config.toml
dataset = "photos of plants and fungi (iNaturalist)"
train_examples = 90422
image_size = 32
translate = 0.06
norm_position = "pre"
hidden_act = "gelu"
mlp_ratio = 4
fused_qkv = false
drop_path = 0.1
residual_init = "scaled_by_depth"
optimizer = "muon"
learning_rate = 0.002
batch_size = 256
lr_schedule = "wsd"
Rows from block 4 of a small self-supervised image encoder, named by matrix and row number. Rows with one number belong to one neuron. Each number is 128 + 24 x the weight over its row's rms, rounded and kept within 0 to 255. All counts start at 0. Numbers have three digits each. After the name is the row's rms in percent of the matrix's.
After each neuron's rows are labels from the 100 images, of 14848, where the neuron reaches its highest value: "responds to" is what is common among them; "colour at peak" is the nearest of a few named colours to the mean colour under the peak. Only what is clearly more common there than usual is listed. The data: photos of plants and fungi (iNaturalist). In brackets: how many of the 100.
# fc1: MLP up (model.blocks.4.mlp.fc1.weight, 768x192), inputs 64-127
# fc2: MLP down (model.blocks.4.mlp.fc2.weight, 192x768, transposed), outputs 64-127

fc1.206 104:148155181185148108125129138102123077150083150091134139108150129108132124132117127142121153152108103105134092149108163097129158185160145111112114133085102143080134122166141125145127138137139131
fc2.206 118:126145106161108147126141150127123114109161100157097133147114125129149167115132118123116166116141171119154108139105125139118143120092124126113134094108099147102106169075121107134128054117147122
responds to: class Liliopsida (26)
colour at peak: cyan (27)

fc1.393 101:086144129129099096138113132131135135105098130087122187076123143121134116118123092066092133158132162103166097151100120143137133130118140106155135137076144104130124146056150154115127172099109089
fc2.393 109:139111111162108101153118105134134130134107133112145122164122168126145102099059132108143154127143144116123158074100147134146138101091108113118149075130137145171141122124125136149105113152140152
responds to: class Liliopsida (25)
colour at peak: green (29)

fc1.69 109:143153113137103147122078118126123078145114116086092169116118126144100120131173147103056163115117098084126142170159114132112152135143116159127121127095119107123130142167128120132157141146155097
fc2.69 106:079141126152145145123122133106082132130112154123104119161106176143121157101134133132123129114147132098106093124135110116108093120113149183128152109130114153106118138136125123106163177127127135
responds to: class Liliopsida (27)
colour at peak: cyan (50)

fc1.475 107:150148132078164140125120125095123078115090163060115158109125116135123115127104094130105088123128150070145121121121114156137113125151103174116130118159081128116097127121142111074145071124135125
fc2.475 116:113084159151128116102126132091159123165151115139199132165102112113108142133114119105106155133116147134155135138113135118143134096099117119150102134126087137141104138122129121130126070092146153
responds to: class: Liliopsida (32); order Asparagales (27); family: Asparagaceae (26)
colour at peak: cyan (55)

fc1.333 065:108118158131161145100135114108153084128159150069128096099126130127127089145116136139119093136151106166135142146147116119128174102075136103130135143131160120145129161172114135129127129133156136
fc2.333 066:123196157142173087152145146106112101110158138173138131138163148165145120108142138102113127092124151125094134116168135127102177118144111154133099137111123129163141119170152107139136117151100083
responds to: order Asterales (28); family: Asteraceae (28)
colour at peak: yellow (40)

fc1.491 119:089113176157135123115141095169156138140140161102155121109125126164137114146124139163105106116115105101166166120149133100086201101073148126129114102114123163140139135174104143120104107111151150
fc2.491 129:142156157140163069133150126115103099149140164128135129088152140147104110106117121087155117124138159094117114119143165133157154125097124095143085121087138129133098105157159130163128091153129117
responds to: order Asterales (33); family: Asteraceae (33)
colour at peak: pink (34)

fc1.687 088:111086148138167128112123137173141094131119129091101098114108087119120116092116151130159103173123142138103144143159151116117172121088111131188113170104137135121131128133111128146132132121096155
fc2.687 090:113153156174156102096195133132161138152123161186175134134155135129123082142113103124155139136146173135103162089159122122080142125094110133148092112082132143115126134190170096130168123147138145
responds to: order Asterales (31); family: Asteraceae (31)
colour at peak: yellow (54); orange (28)

fc1.656 077:119161141140116130150117108104129077159076147108107136136118109156088146152146107075134117146123128073091164116134169151082160114123164177130119093157127148102116112151142106110146126097146107
fc2.656 088:121119124140104091144124143096143106153142129078151125148143125146141159140126090116116161099129139096143137120050132143100153116114163163130119117145132160121135132147124121067168096085132139
responds to: order Asparagales (30); family: Asparagaceae (29); text has "yucca" (25)
colour at peak: cyan (63); blue (25)

fc1.668 130:123121179137133096167075106121175093132103176109177115142127094132128162111147100077183118128089142127142132122089126188081119141141126118117100110172116140118126118131132101116185060101141159
fc2.668 161:157131101176147121162140149102123090124117132093143158114130109113161115166101120107108166096137164128132151159101153156116189132101094145160073116177103137082135145173132150094144111134099118
responds to: class Liliopsida (28)
colour at peak: cyan (34)

fc1.612 072:154148120181133097139138185137143124100103105146126096113125137124105151150139141154151149149103117148133119134143121124140158098108097151134153137128126146146146073137109168097124126152145108
fc2.612 075:096104099080120195098111135117171136107160146133120151149159154116211130100159105163136147148112119126111095121159112100092133151127122092166096118137101145119157139118118105141137112128095159
responds to: kingdom Fungi (25)
colour at peak: pink (61)

fc1.717 111:114097149140190134112130152122160135146101153119164095095125088104155114146127144182127142132155143114167108125134157116090162110076140097125121150140122110120115118125152191147149096083087142
fc2.717 120:098143149159140105112163153096123125105106143131138149129124155102106088105107139112103126123142165131158118127123117138134162102155129124184108123108139094138128130134140069130104090187123089
responds to: order Asterales (33); family: Asteraceae (33)
colour at peak: yellow (47)

fc1.306 064:131150165166110118113103096076081129158089125098131132117128140126137146130110094104129135139106132084109163171150139138135172156137163165146159122173141144102161147104161130135131151155121128
fc2.306 063:134117112131079126123087136119136109150138074124092106133126122139116177154149148142137111088151143091120125109130109120125115144118123176086132148115116137110124140159133091147133095107147157
responds to: class Liliopsida (26)
colour at peak: cyan (36); blue (35)

fc1.229 061:139117134091095125141162145148102124106139106138093132144100169177106156162115157178141166137152170134127173150111137104125153079130136116102089167126139131107146117143110142104125123145139100
fc2.229 058:122149121127146116144108119113110135118138119092161128143123123110154158125144112123138119119097101114090119114172097129148098146107160129143083132083106144141110145132111135113144133123142143
responds to: order Asterales (28); family: Asteraceae (28)
colour at peak: orange (37)

fc1.142 101:092110143150126103144151115094150097145102126155156085128114121127125163089144105129175125147121122106112168153105175154116117105144161133108124109149048129130088122146143140110168098126161091
fc2.142 122:096126132151143143118134136079112145148083140125146178138123124126148143145096131121107152148127137121158145131082121162108132135111139147150127148125086124127151147110130146082168101134149103
responds to: order Asparagales (32); family: Asparagaceae (31); text has "yucca" (27)
colour at peak: cyan (71)

fc1.185 125:104136166102130131080119151173097120118087110116121115118139143158177120146105128126159146182088129137095116170122156123101170104129128146119123109134131099151100177128075135098125093134160159
fc2.185 123:113134103160159095193152138124130083185153119172159108110133120130123117128165087162132090172134140151072172118163091132112159126097111165177090133096110100120144109149132125140151133111135115
responds to: order Asterales (42); family: Asteraceae (42)
colour at peak: yellow (54); orange (39)

fc1.315 085:157141133167112092157151119128146104115077125129196096150107108155106131171108110109161107108152119091104140083119160132107146149144143112118121124152114149098127085168171136138106142139143105
fc2.315 093:091092147162142136132137112100100094114143119074109102136138113153147158125091113148111134085128150101163133169070149141144151093106139142116124135131135138111133157137138130116148102105110169
responds to: class Liliopsida (27)
colour at peak: cyan (52)

fc1.508 144:102134168116160088160145124105108106130098122125123112137106104120127131124131137132130150131130174124125095158152145127105165125132141147148093143152098113127118135130130092111122100159163161
fc2.508 130:075095125175140111148167129175098166130142137114167139119121119126151122130157080188133097136136146109105141112143108147110135112089127134147083124148085093136145109144129165137143145118147110
responds to: family: Asteraceae (36); order: Asterales (36); order Ranunculales (31)
colour at peak: orange (39); yellow (31)