A small self-supervised image encoder, trained from scratch: 24.1 epochs.
Rows from block 5 of a small self-supervised image encoder, named by matrix and row number. Rows with one number belong to one neuron. Each number is 500 + 25 x the weight over its row's rms, rounded and kept within 0 to 999. All counts start at 0. Numbers have three digits each.
After each neuron's rows are labels from the 100 images, of 14848, where the neuron reaches its highest value: "strongest on" is what is common among them; "patch colour" is the nearest of a few named colours to the mean colour under the peak. Only what is clearly more common there than usual is listed. The data: photos of plants and fungi (iNaturalist). In brackets: how many of the 100, against the usual share in percent.
# fc1: MLP up (model.blocks.5.mlp.fc1.weight, 1536x384), inputs 256-383
# fc2: MLP down (model.blocks.5.mlp.fc2.weight, 384x1536, transposed), outputs 256-383

fc1.711:508545520511534526531549500486473523536495505519526512512534507477482547504507502430524460501461473557490515476440508505490502486529524506546500502469459503534537491510541517511503513520550545491500487453538538488489526513510547469486481489507455491543470509501522502524454520497498501510473525503533480486499530500495521489495486466524469484492486536476455512458510442476491466471504
fc2.711:477487494468513482528517483523483491523500458549526487506505496511525502495487539508532496443456532519513517510505479483513524490482510449510477517482502531473481533508510481459488502499496496456544510485486518502495508501492519510498423547515507490476501509446466498507543537492488514504498494499477529515491498540492499495510501481523481507457490531505529486537502490491470502471533
strongest on: class Liliopsida (29 vs 9.4)
patch colour: white (37 vs 0.5); pink (26 vs 2.6)

fc1.632:507508502508505533512540459482513481515499475489517473527512536494501533513492498504500515498481495512479455521444528556517539481538493504517496511485516469463501482509508488509463489493545470498489489515556533499525503524483491494517526459527441472473545506532501509494509472491508500503501519440521511514534484487496446494505481532509477461486496503484492458497462519494490518499505
fc2.632:478507516450452511493486507530519472476444469544501531523500522522485507515476530458466456502470538479451495490476528548563517461488518501501483543492489534490513477482475520490538505504497532525486506519495476477451500481479481517534463530498490479483502469501459491551488527528543538472502539527489529508488480564508507506505475511530462546537522469542535511490431551480511462512501
strongest on: class Liliopsida (29 vs 9.4)
patch colour: pink (30 vs 2.6)

fc1.448:480471493486470507458476493479490452541556508449515507540527491510464542479463476477503514436471531533500489517521509480461467511479459519486476497540499497491493487518464538511514526518491465487561517519476478521500505468480515531506523461511519500502497492518456504554498504461484507483485480500510494480516541484522501469514485464477531494534500506495528529487462492492470504547555
fc2.448:535523492487533473492562516491511490482485507484512505462496469518507463522479529497504478506523471487448499446543525486517523463540509498504504501535515501538481509487513485481474473544493544512462530502498490435513511510525513451475484474519488531465498490452498489529549518545469477496506532474525471530519470467507502494480478476520483525463495467477494481548536540512501541459472
strongest on: class Liliopsida (26 vs 9.4)
patch colour: grey (83 vs 52.4)

fc1.631:498548489493537514508528446502489525507506531502475496508494496509511485469516457471520487539545470552478512566458492525499500467514471544525475480471513522470514469475520522444480502481491551483480514496517536545509542479503478496503504535512469480516516506457501493472527514525442480521506499437525523481488513482474511481516488487488486493505543517502512451482539523488546512479507
fc2.631:462519468490524481534508524486492463515515479507532528516519507527534511484436552475512494503468481442477509463478543470495518470485515498518508507468442532469496523480497484489481527441494522488486504498466507442497485469488484492517489517464495492508467517524513471511547537512522534470502557520523502487511480540447559528488520485482475531496504506566508504518464513462490475455516
strongest on: class Liliopsida (31 vs 9.4); order: Caryophyllales (27 vs 7.8); family: Cactaceae (26 vs 3.3)
patch colour: cyan (28 vs 0.3)

fc1.679:530492532493553516520501489499496510494501511512551479478479496517480486534522543519489453455490500512508495470464512504517479522547494547518442502512543523531464516510465534491473476504500525486565541526489489512483488542470517506474519534518529442507497498530475503498527507509510499465470514484520504504527480495498474502456518519513448502547494519503504495523472483550542511491492
fc2.679:484509443522520479547522486492441480503491528510538452538474527499520506472511494543485514527525472483514490522505470503467485509487516505515530507527465501517495477476550499520537499477469473490506507459510536494500513513499492521492512506470468522432504545497509559506491518508538483452522534441447472481443493487487491503471528521523488514513520463490455493498497454524519509497431
strongest on: class Liliopsida (25 vs 9.4)
patch colour: green (30 vs 5.7)

fc1.256:504494498487431486507543505478511458479464525510468495511525482514497499465532461478499483520519505514498478491480492479478499505524491443474500433534518558492428501501514474489464444458503462498503508533562517503481502508488469527511522511491532552523493514493509525483500503473489466514525504520506470479500475454499534525497519485528492501477519502476502492503493548553539454517518
fc2.256:541514459521477462444504499539520510476530501456481482537477555527500516489492516526470524517497533510514475497473487471515549506506553491501462506522503496438522522499527531491531514510548493508518543462478559487498486516480489528497456539523552510524520509515496498501524458496514500521475525538496528517458444541518516469533498516523461504480526493521532502515523529490511473522527
strongest on: order Asterales (28 vs 11); family: Asteraceae (28 vs 10.7)
patch colour: brown (61 vs 35.6)

fc1.495:477483485496526498473485495545480494559487498476496473494512509501492505526513508496510479513471510491493468443514512493514503510508490546499512526530522511517542510474521519489507533467484508440512521452497503514505513527542535492481485515463553475536463534492478476459494503508458498488459492460501556499489539461479511477477527517532485524492526510500533477494511490527464490474516
fc2.495:548508457511488437496500463488526535517465459463478524507512487527479505506580482522513489524506513482549542514488481503534495488511520465502489502526481452531478544511483497537523495546548519495484481516510555545508506502473501474468512508532521531495552508504501472493542480501516518512502535477535482505465503508501526518520515513555461460461525463525529537478477535520501507501491
strongest on: order Asterales (40 vs 11); family: Asteraceae (40 vs 10.7)
patch colour: orange (39 vs 0.2)

fc1.245:475478463474505527497519476521487538497475486508503463502484508494531497472518487517506524544509430516534523525504487537519509535482544484473519547489550495465496503518513496536537498504534499493510466504535522499534482483530464526542511531503549469506517478523465486508477520491494502487502423530535544471458505470505497501513500503471531472496492532502455525492487495509490506495528
fc2.245:540488524471511495488472507526529479513545550494553497482520524490468488484475523471507460452468509534470524504509518516508518487494488479477472489439511474503503521521515433476513491514489504518517505509477488496489479527565488479485444476500479490526519521489519479461572482493448493468560486527527504524554506494487462518528485523512552499524542482474523486530505493490459527496470
strongest on: class Liliopsida (29 vs 9.4)
patch colour: pink (28 vs 2.6); white (26 vs 0.5)

fc1.670:504541440494420514500467467458491498506544486484525550511492517544512435495515526534531509492485490542509556487518519520527492483502497497488469511478473455533521456506485529509532524509546477526493506514473498479497509497519461489490525471498507519492518504468505506537463502465476502451536478482512516468501500503524475512459500520491509512486478480492475529465448464498524488485503
fc2.670:528528481496444469488499486489515479517477564480483481468527526512471526507481426491498468513484498506492524529537552481469472517474483502437471555578527493531518455550499469540511519506536510495488480453513484536511502532484538476503497511519483494516498552513488502480531521513492490517464473499460508502487479442476525462475498544525535551458502497479493453488483523527460517516473
strongest on: class Liliopsida (27 vs 9.4)
patch colour: cyan (37 vs 0.3)