Rows from block 4 of a small self-supervised image encoder, named by matrix and row number. Rows with one number belong to one neuron. Each number is 50 + 15 x the weight over its row's rms, rounded and kept within 0 to 99. All counts start at 0.
After each neuron's rows are labels from the 100 images, of 14848, where the neuron reaches its highest value: "patch colour" is the nearest of a few named colours to the mean colour under the peak. Only what is clearly more common there than usual is listed. The data: photos of plants and fungi (iNaturalist). In brackets: how many of the 100, against the usual share in percent.
# fc1: MLP up (model.blocks.4.mlp.fc1.weight, 768x192), inputs 64-127
# fc2: MLP down (model.blocks.4.mlp.fc2.weight, 192x768, transposed), outputs 64-127

fc1.55:27 47 75 63 57 53 60 52 74 41 69 46 45 67 55 45 38 42 49 41 52 46 51 33 54 84 26 45 43 60 43 60 41 42 30 41 69 50 65 53 61 50 49 28 43 49 42 60 48 39 67 56 53 51 44 49 68 53 45 44 37 78 60 44
fc2.55:41 51 32 53 14 52 52 40 45 50 21 59 38 55 44 54 64 44 61 38 29 89 64 37 25 44 83 59 50 50 66 46 43 51 31 71 57 57 67 48 38 19 41 58 32 62 68 43 39 42 52 73 56 22 61 59 57 55 56 43 33 67 51 46
patch colour: brown (63 vs 35.6)

fc1.399:54 46 91 60 25 49 38 61 35 72 53 78 56 32 71 39 60 55 40 80 34 33 34 60 64 70 27 59 46 66 31 53 40 73 30 69 60 45 42 31 39 53 66 49 41 53 40 34 23 56 64 79 35 43 30 68 62 72 59 63 42 33 51 61
fc2.399:50 48 51 53 63 32 41 39 36 56 57 71 54 44 35 22 31 74 63 42 70 37 48 55 52 31 49 32 50 25 46 55 62 60 45 32 50 51 64 39 59 51 51 50 26 76 76 60 50 44 60 69 46 60 37 32 46 48 31 23 65 65 45 43
patch colour: black (30 vs 3.8)

fc1.24:75 64 55 43 45 25 30 52 29 32 37 54 74 60 36 48 74 64 66 33 36 52 45 55 30 53 55 41 47 48 55 60 66 53 27 24 38 43 39 49 44 53 55 70 50 65 38 65 31 22 39 65 27 53 25 21 82 62 63 43 50 34 31 50
fc2.24:29 45 47 36 58 49 72 48 45 75 39 59 47 71 48 52 36 57 42 50 43 85 73 51 68 51 31 43 36 74 39 58 41 47 47 69 65 62 42 53 54 62 61 41 44 45 70 17 65 37 37 35 56 58 72 73 38 50 50 75 40 72 60 39
patch colour: brown (68 vs 35.6)

fc1.385:34 31 56 58 38 53 52 36 48 54 56 38 63 57 72 37 49 53 54 18 36 80 67 37 57 56 38 33 94 55 56 45 37 70 51 51 60 59 38 53 49 36 43 46 76 60 44 52 86 40 50 42 73 40 73 56 47 39 68 61 40 53 35 46
fc2.385:44 62 55 51 56 55 55 81 56 50 11 48 48 48 27 57 57 54 52 57 63 36 34 45 38 66 65 48 32 77 42 64 76 63 40 71 45 42 54 44 32 44 49 49 62 70 45 36 52 50 64 15 12 71 45 45 41 35 47 77 52 20 42 34
patch colour: black (38 vs 3.8)

fc1.651:45 80 70 38 19 58 40 55 62 62 58 62 47 69 57 58 52 73 19 44 39 24 49 59 59 48 46 55 71 48 68 47 31 40 81 37 58 86 70 30 30 54 65 77 80 45 36 49 56 45 61 32 48 29 29 39 59 78 29 65 84 34 69 35
fc2.651:47 64 54 49 50 37 54 40 41 42 63 65 69 37 39 56 58 62 32 47 42 41 26 80 33 32 39 71 87 22 36 31 45 46 44 50 64 54 52 50 58 52 64 35 44 30 52 61 59 36 65 85 11 47 48 88 62 68 36 58 69 70 62 65
patch colour: brown (69 vs 35.6)

fc1.483:27 43 57 32 45 24 69 39 94 73 45 61 28 78 33 48 54 62 63 54 58 59 65 48 48 61 61 43 60 58 43 76 48 40 48 78 40 65 36 57 54 54 45 62 36 63 53 63 66 55 65 66 57 19 43 43 71 91 59 75 39 54 14 56
fc2.483:45 54 68 57 72 63 44 53 43 64 51 40 51 62 63 53 36 27 66 40 65 37 68 64 46 30 25 50 33 54 53 39 59 39 73 29 67 51 24 68 63 39 42 57 42 63 73 57 34 43 21 30 17 67 54 33 26 20 21 61 58 19 46 34
patch colour: brown (76 vs 35.6)

fc1.681:69 25 57 37 33 52 68 21 43 49 38 63 22 43 34 38 48 35 27 45 28 56 81 56 60 53 51 49 50 22 60 50 62 51 44 47 78 57 33 84 31 37 33 33 72 61 45 69 39 73 42 19 67 73 68 35 45 69 39 56 15 52 37 65
fc2.681:37 65 52 55 50 64 18 71 59 42 58 29 67 57 58 56 41 55 41 56 61 39 32 47 43 84 28 46 46 62 43 13 58 28 56 32 51 52 31 33 49 66 57 35 27 70 50 54 53 61 62 51 48 54 36 50 34 23 61 57 89 58 55 66
patch colour: brown (69 vs 35.6); black (29 vs 3.8)

fc1.110:32 32 65 43 49 78 71 37 38 44 53 36 71 31 47 17 63 74 65 60 24 34 26 27 35 53 16 44 82 64 35 41 55 49 71 50 47 56 48 61 52 18 45 67 45 58 63 54 64 26 28 55 35 73 49 69 40 45 54 68 58 49 65 32
fc2.110:54 69 76 60 70 63 49 55 57 58 22 81 41 48 42 25 46 62 27 32 53 52 43 59 16 54 40 60 40 20 67 49 34 35 39 39 36 62 47 46 56 46 57 67 63 55 45 56 49 32 56 57 30 50 55 43 63 46 46 57 48 36 27 48
patch colour: brown (66 vs 35.6)

fc1.250:37 49 70 64 59 68 53 76 51 44 36 44 41 56 62 47 65 40 17 49 55 66 55 08 48 36 47 23 49 63 48 69 50 59 29 10 56 56 50 30 27 13 60 52 49 57 35 45 60 40 46 59 66 38 35 75 59 50 60 64 68 33 30 39
fc2.250:56 61 57 35 53 48 78 24 30 61 58 52 42 62 29 34 46 73 32 31 46 60 41 62 80 36 51 87 43 53 50 49 58 54 43 71 60 68 46 35 23 51 39 36 48 66 57 55 53 43 75 53 27 19 52 38 73 45 64 65 60 22 68 75
patch colour: black (47 vs 3.8)

fc1.180:68 67 37 38 27 47 21 43 51 53 34 40 37 53 66 48 49 55 74 59 84 92 56 42 26 52 45 71 56 33 42 42 82 66 45 82 52 43 48 93 56 44 44 30 35 53 48 44 47 79 60 59 58 45 66 42 40 45 62 49 52 40 64 55
fc2.180:31 49 59 52 58 65 67 56 43 33 64 40 57 42 54 62 27 52 49 61 06 46 54 77 76 52 64 31 25 42 28 53 33 40 47 29 46 54 46 52 33 44 41 75 58 52 18 29 48 17 56 40 63 45 41 58 51 42 59 58 51 34 52 56
patch colour: brown (73 vs 35.6)