Weights of a small self-supervised image encoder: depths [2, 3, 3].
Rows from block 4 of a small self-supervised image encoder, named by matrix and row number. Rows with one number belong to one neuron. Each number is 128 + 32 x the weight over its row's rms, rounded and kept within 0 to 255. All counts start at 0. Numbers have three digits each.
After each neuron's rows are labels from the 100 images, of 14848, where the neuron reaches its highest value: "strongest on" is what is common among them. Only what is clearly more common there than usual is listed. The data: photos of plants and fungi (iNaturalist).
# fc1: MLP up (model.blocks.4.mlp.fc1.weight, 768x192), inputs 0-63
# fc2: MLP down (model.blocks.4.mlp.fc2.weight, 192x768, transposed), outputs 0-63

fc1.475:185137157104095091157134149141137164110203102084176075129147153166157172150166151154060115083114145123124172083204124119095106109208113124134119120154160110140158098165162116143111139189141140
fc2.475:184060107117113175113117123144121120168175139194198105122068112120104129123155176109110131159158131120075071164104153160186201094052115081076138119038117120115093109105131131157134089099141144
strongest on: class: Liliopsida; order Asparagales; family: Asparagaceae

fc1.668:132132125120112170114086146126141153098177119144140129116163160156089131145124139136087148121178157125108117128141081167096132131136117086154146050174105176092112112155070119106111110162155140
fc2.668:174134129127140123193118103128108119136131122105165126115169155144169137116155140144127106087086120132129081165125111136117078069097057082106207089129200130152112140106097105110141143146173130
strongest on: class Liliopsida

fc1.312:142137158135116132059162108172156160154123090108104155121139135131124115142134140106162104099150155135135097164121093130127151208116102168127136151060091170133182090146071195119095163142133107
fc2.312:119064141128118171152139097114162077151125115188120124171102128144183133157128149117094153144069156140102191066101160118158099102111151153158090089148148125144136077057168116135121073136079166
strongest on: order Asterales

fc1.656:170154112106134124115105145110166148145134139118130100111135145140149127152151110152129154159168115139149126133129076118116088110158108103129148077163203108138083195116069105152138102165112175
fc2.656:136093107116139172135114128179151069131161071182203127141138160124093065100171172148117133161170166115112081189143120125140168140094045071100142075148132134120107143076043121142154111133090148
strongest on: order Asparagales; family: Asparagaceae; text has "yucca"

fc1.717:143091100096100134081064143169131101134097099126089130173149098138127106154166162124126187123133131106136134083098149125134090132178150132101138182103126107127098103113141145122089120135133089
fc2.717:157092176116117096167092142091152130103150133100179112133105116160114075162144103090131058149122098099187106136111156177126107125139155143136104100075160135101172117098168151139108194135154094
strongest on: order Asterales; family: Asteraceae

fc1.612:100142115134123141134079148164094133135086126143106097117109056054097155120181138062151076127096119013138121180076023133191139139123096102110153125141118149127166139122097117119134101096142129
fc2.612:191110077121145075149142144114178153162158168103154106148152132112156050125104073152158146124150084163123180127147116163167131102115105146147109114088132096120143094127122076157126092110151143
strongest on: kingdom Fungi

fc1.48:101115122130183205113084128172168187134136080116195092133169146097164110082112130116078147161131134102097061125127091157133121152097121125172182085081114108189125120074122163133155052114125128
fc2.48:121114124166157094145139114128149206141175082156138165182112099089175135100175167146071082138113189151099121197087091102181023097151143114145146115124167130133161125136168082135074111118183154
strongest on: class Liliopsida

fc1.229:153114062118114173089130096158105115106080150119121104082122091091138184114137112114120143189087078182134120128167060192134130158168140106116142088082084172143120126067133100122102152114162097
fc2.229:165152137136108141123108150110134115231167129090043097158149093137122106097131108127131139098143119101124210109060194082087117111120171189126103099156172090167169085212144154084103145125108156
strongest on: order Asterales; family: Asteraceae

fc1.508:132157149128097139162101190142105088194166155045133097104157075092195119142058119124138089102147132111133156138092129144136082153121124105114124163194139107145152159067123152111095159180125106
fc2.508:142138182149136092124096127150151133102107120122070102116118110125096110168125132149114108135137077202103110153073094140111115123132149123186094165076111131135099159117163171147173110131140144
strongest on: family: Asteraceae; order: Asterales; order Ranunculales

fc1.206:208084115122156088115123076137157162149130150125100205089090095117092112133110111151183105093158150166177119106116107147089116092123066189122158096173124170143106173134124123111091118136170128
fc2.206:161159115094105200136092137182129153067147111135123111155094128132133088126137109197103064109139108139106092140102117133139176114103089097140163139066142151161114100092058191130104119165152128
strongest on: class Liliopsida

fc1.315:146147127124099125162135119081127134176154166125088143103155135133165101124154171087128144137124140116150138148146152143113120070147114102144174100118198101112115192107115118051147090171159192
fc2.315:181116145098144154144167149187187135107144132147157129142154133169128089142164130134088094100151139091125068155120107169098166128076066091136202093146158146159110122120070116130095145171077101
strongest on: class Liliopsida

fc1.687:125101118131142116092059139166137108227057075089118116135135110097091104120097116103153093072100105103153169172092142127188160144151138128121112118106132176106176141124127131132091117123144106
fc2.687:123107103128105136179145132118148152115161073115121103095088130085126097175120165135135088181145132095152129126089082157128106147130138146132116092058152113085122108158135074111141104108135153
strongest on: order Asterales; family: Asteraceae

fc1.162:143147117135116109074120117176114124111142049139152113114086137121166102101154158182125106134190154159147070137192111148140141129172106055128138108179106058141160176078131127127116141165162151
fc2.162:119172114148188144141147132101142195058118101201144158133142104109085194149122117120114063095158121154145119119106119164154160131179093128140130119152129119131127145105049086087171060139102150
strongest on: class Liliopsida

fc1.185:177077138131124167088148124148188136146114132086143117149131128157112141113088097080143179146123122148103169105164081123141173046166125130106114142106185139154156144102115127111088107143140158
fc2.185:101103147120090106130114119142133108154105139123113136112121045111183175177086141134158103111150081159130154116076146119144090182140161097145137141059134101128082119129121114146112152117088159
strongest on: order Asterales; family: Asteraceae

fc1.403:133084160123123168073105166161187172077088159096149064099153132143101142152120124150122174136150163127095120123132153116155147107113095113153143173074133190121154117128106162157105123158130128
fc2.403:054166165159084129131120095131066175093164147151121190147081106082100170127143080147142166163167116180091147173135150129111193105092174073081152125154188106170118094120087129105175137129118105
strongest on: class Liliopsida

fc1.101:138131148134141194088147106138156124120152121162116101135168131112132165096086157130125218205122142152116111147113150102110148067087134086119109180082158114075150161099061126071086166095148192
fc2.101:056187119146149133114097088159102132149054158190109086139150124143163125156101121091148129151129094131098126115081112115097153159161148136180130182075158180150141117137129082104180182160149125
strongest on: order Caryophyllales; family: Cactaceae

fc1.333:114046157167129136100124141205130108113155115087134174170130114158112090099101145092138098083086090131142127120117090087130145101141141171106148096150114155111094175088134110106140153092170182
fc2.333:134171112157126097178162157105158101100140130160097171101090123069110084181164104125120082125169039128181127113065090156090129144150165140111111086087139133088111180106140159135132173216092113
strongest on: order Asterales; family: Asteraceae

fc1.466:130197142064077148114133120130103110083149111099152112129127130155117160111135148042132179099151151150124116138075165152090091122156079195157087162180078104143169148063118190107113118089138141
fc2.466:164123119140116085140158150123114024153150141137083152138100134106149071156145139124080110127154150147134115154134101130129202114181174115151114095110124122070080111111142157072112125146065122
strongest on: order Asterales; family: Asteraceae

fc1.203:145122166200137118074177079180153164135105117159147084157143133153135144101107136089156162187093134124075121183108109144116153090135115135134132146110146096131188145103083105043115104141162171
fc2.203:091166113129091139089106135162163049153065125150186153091102153097176051164133123143103126157125112176120085171112137144091100123105108146147114128145163108147085117157059101143173216155110109
strongest on: order Caryophyllales; family: Cactaceae

fc1.306:146164129118167092194158206188149081131108156111072121107107113089116135109162125155163136166092105105159107178067106143112135141077125154147160117132078078103126184093119132190118169141108153
fc2.306:116015133146162142115051131177178128121170102161152088150109157126103138174150153177102137105134137124104141112145090127116182173148094150119150076159152089148131154142098122151193136090088133
strongest on: class Liliopsida

fc1.69:156111128086147152160142120143151101088121092107109136093124085142161137162160112131133108151133135143095055201095140140080141088086070138100181089179116091124091180077127088147116068123136178
fc2.69:123082090132107186142109139154190150137103075192141155170145178120087121150167167198097109090124120138076094142170124131115108093089091103110177087086132165067115105123062154195157130129166146
strongest on: class Liliopsida

fc1.491:174119137120140134088099163169146099131132129094125153146161100188109022098131150122167133118088128123141055097102107158114176103157122122107105149113136152124098161048118128123120176155110176
fc2.491:148154133121140082139115151151150115057157093075106145101069126107159134175072122131120059125141125134146141101133089137127155146183108161181134117098121167096143170149131169123195159135098124
strongest on: order Asterales; family: Asteraceae

fc1.448:111163180112071142144095090127205110122079184099133134123134116068144132097127159116175159135126071161088127094132143107081141157139163088142110071177080146139142068082085131118115149093117157
fc2.448:161158084214147124075143121153130169116150159134073144115121098123116154174220134101129141139166169131127148171090081149114073140094103155075097122076184137126116099060117148105153171190105141
strongest on: class Liliopsida

fc1.393:167124138120092133140141179115093098095145148135112082125138085200136138137181094127042165141087139108102117135097102165132150138123125113116116173117152186157137115134151144125123136170110124
fc2.393:176176132184180115158117188132155137174106166109107150107099183115089134163106105122110078105161121099146127130118113149127140134052151049084104075171201116168155112122096117167132100128167120
strongest on: class Liliopsida

fc1.142:158128151131077136183111151105115154044188136111122080133147173155147123112139120061124142127152096116140114211155088141100129078147060091115164117123168159160108114116142108111069124137163184
fc2.142:156105108118110170171107155145107099174145144193192104156162134150127088133191151117095097144174110097147098187157119150139116051054053068071176141083154123123070146132102073130163115161133121
strongest on: order Asparagales; family: Asparagaceae; text has "yucca"

fc1.49:164091157174118118104112102195140166112100165177147116062163103158117147116097129123170159155153148122105190121125132167129132124117116134142159123124158108088134140138114115154108134123148125
fc2.49:130079165113108181104110138161089108129141086186092165126115125130196107168086130109137104122145142104096111125122164109131114153114070130053157122123163156073106111153073057137179126096057149
strongest on: class Liliopsida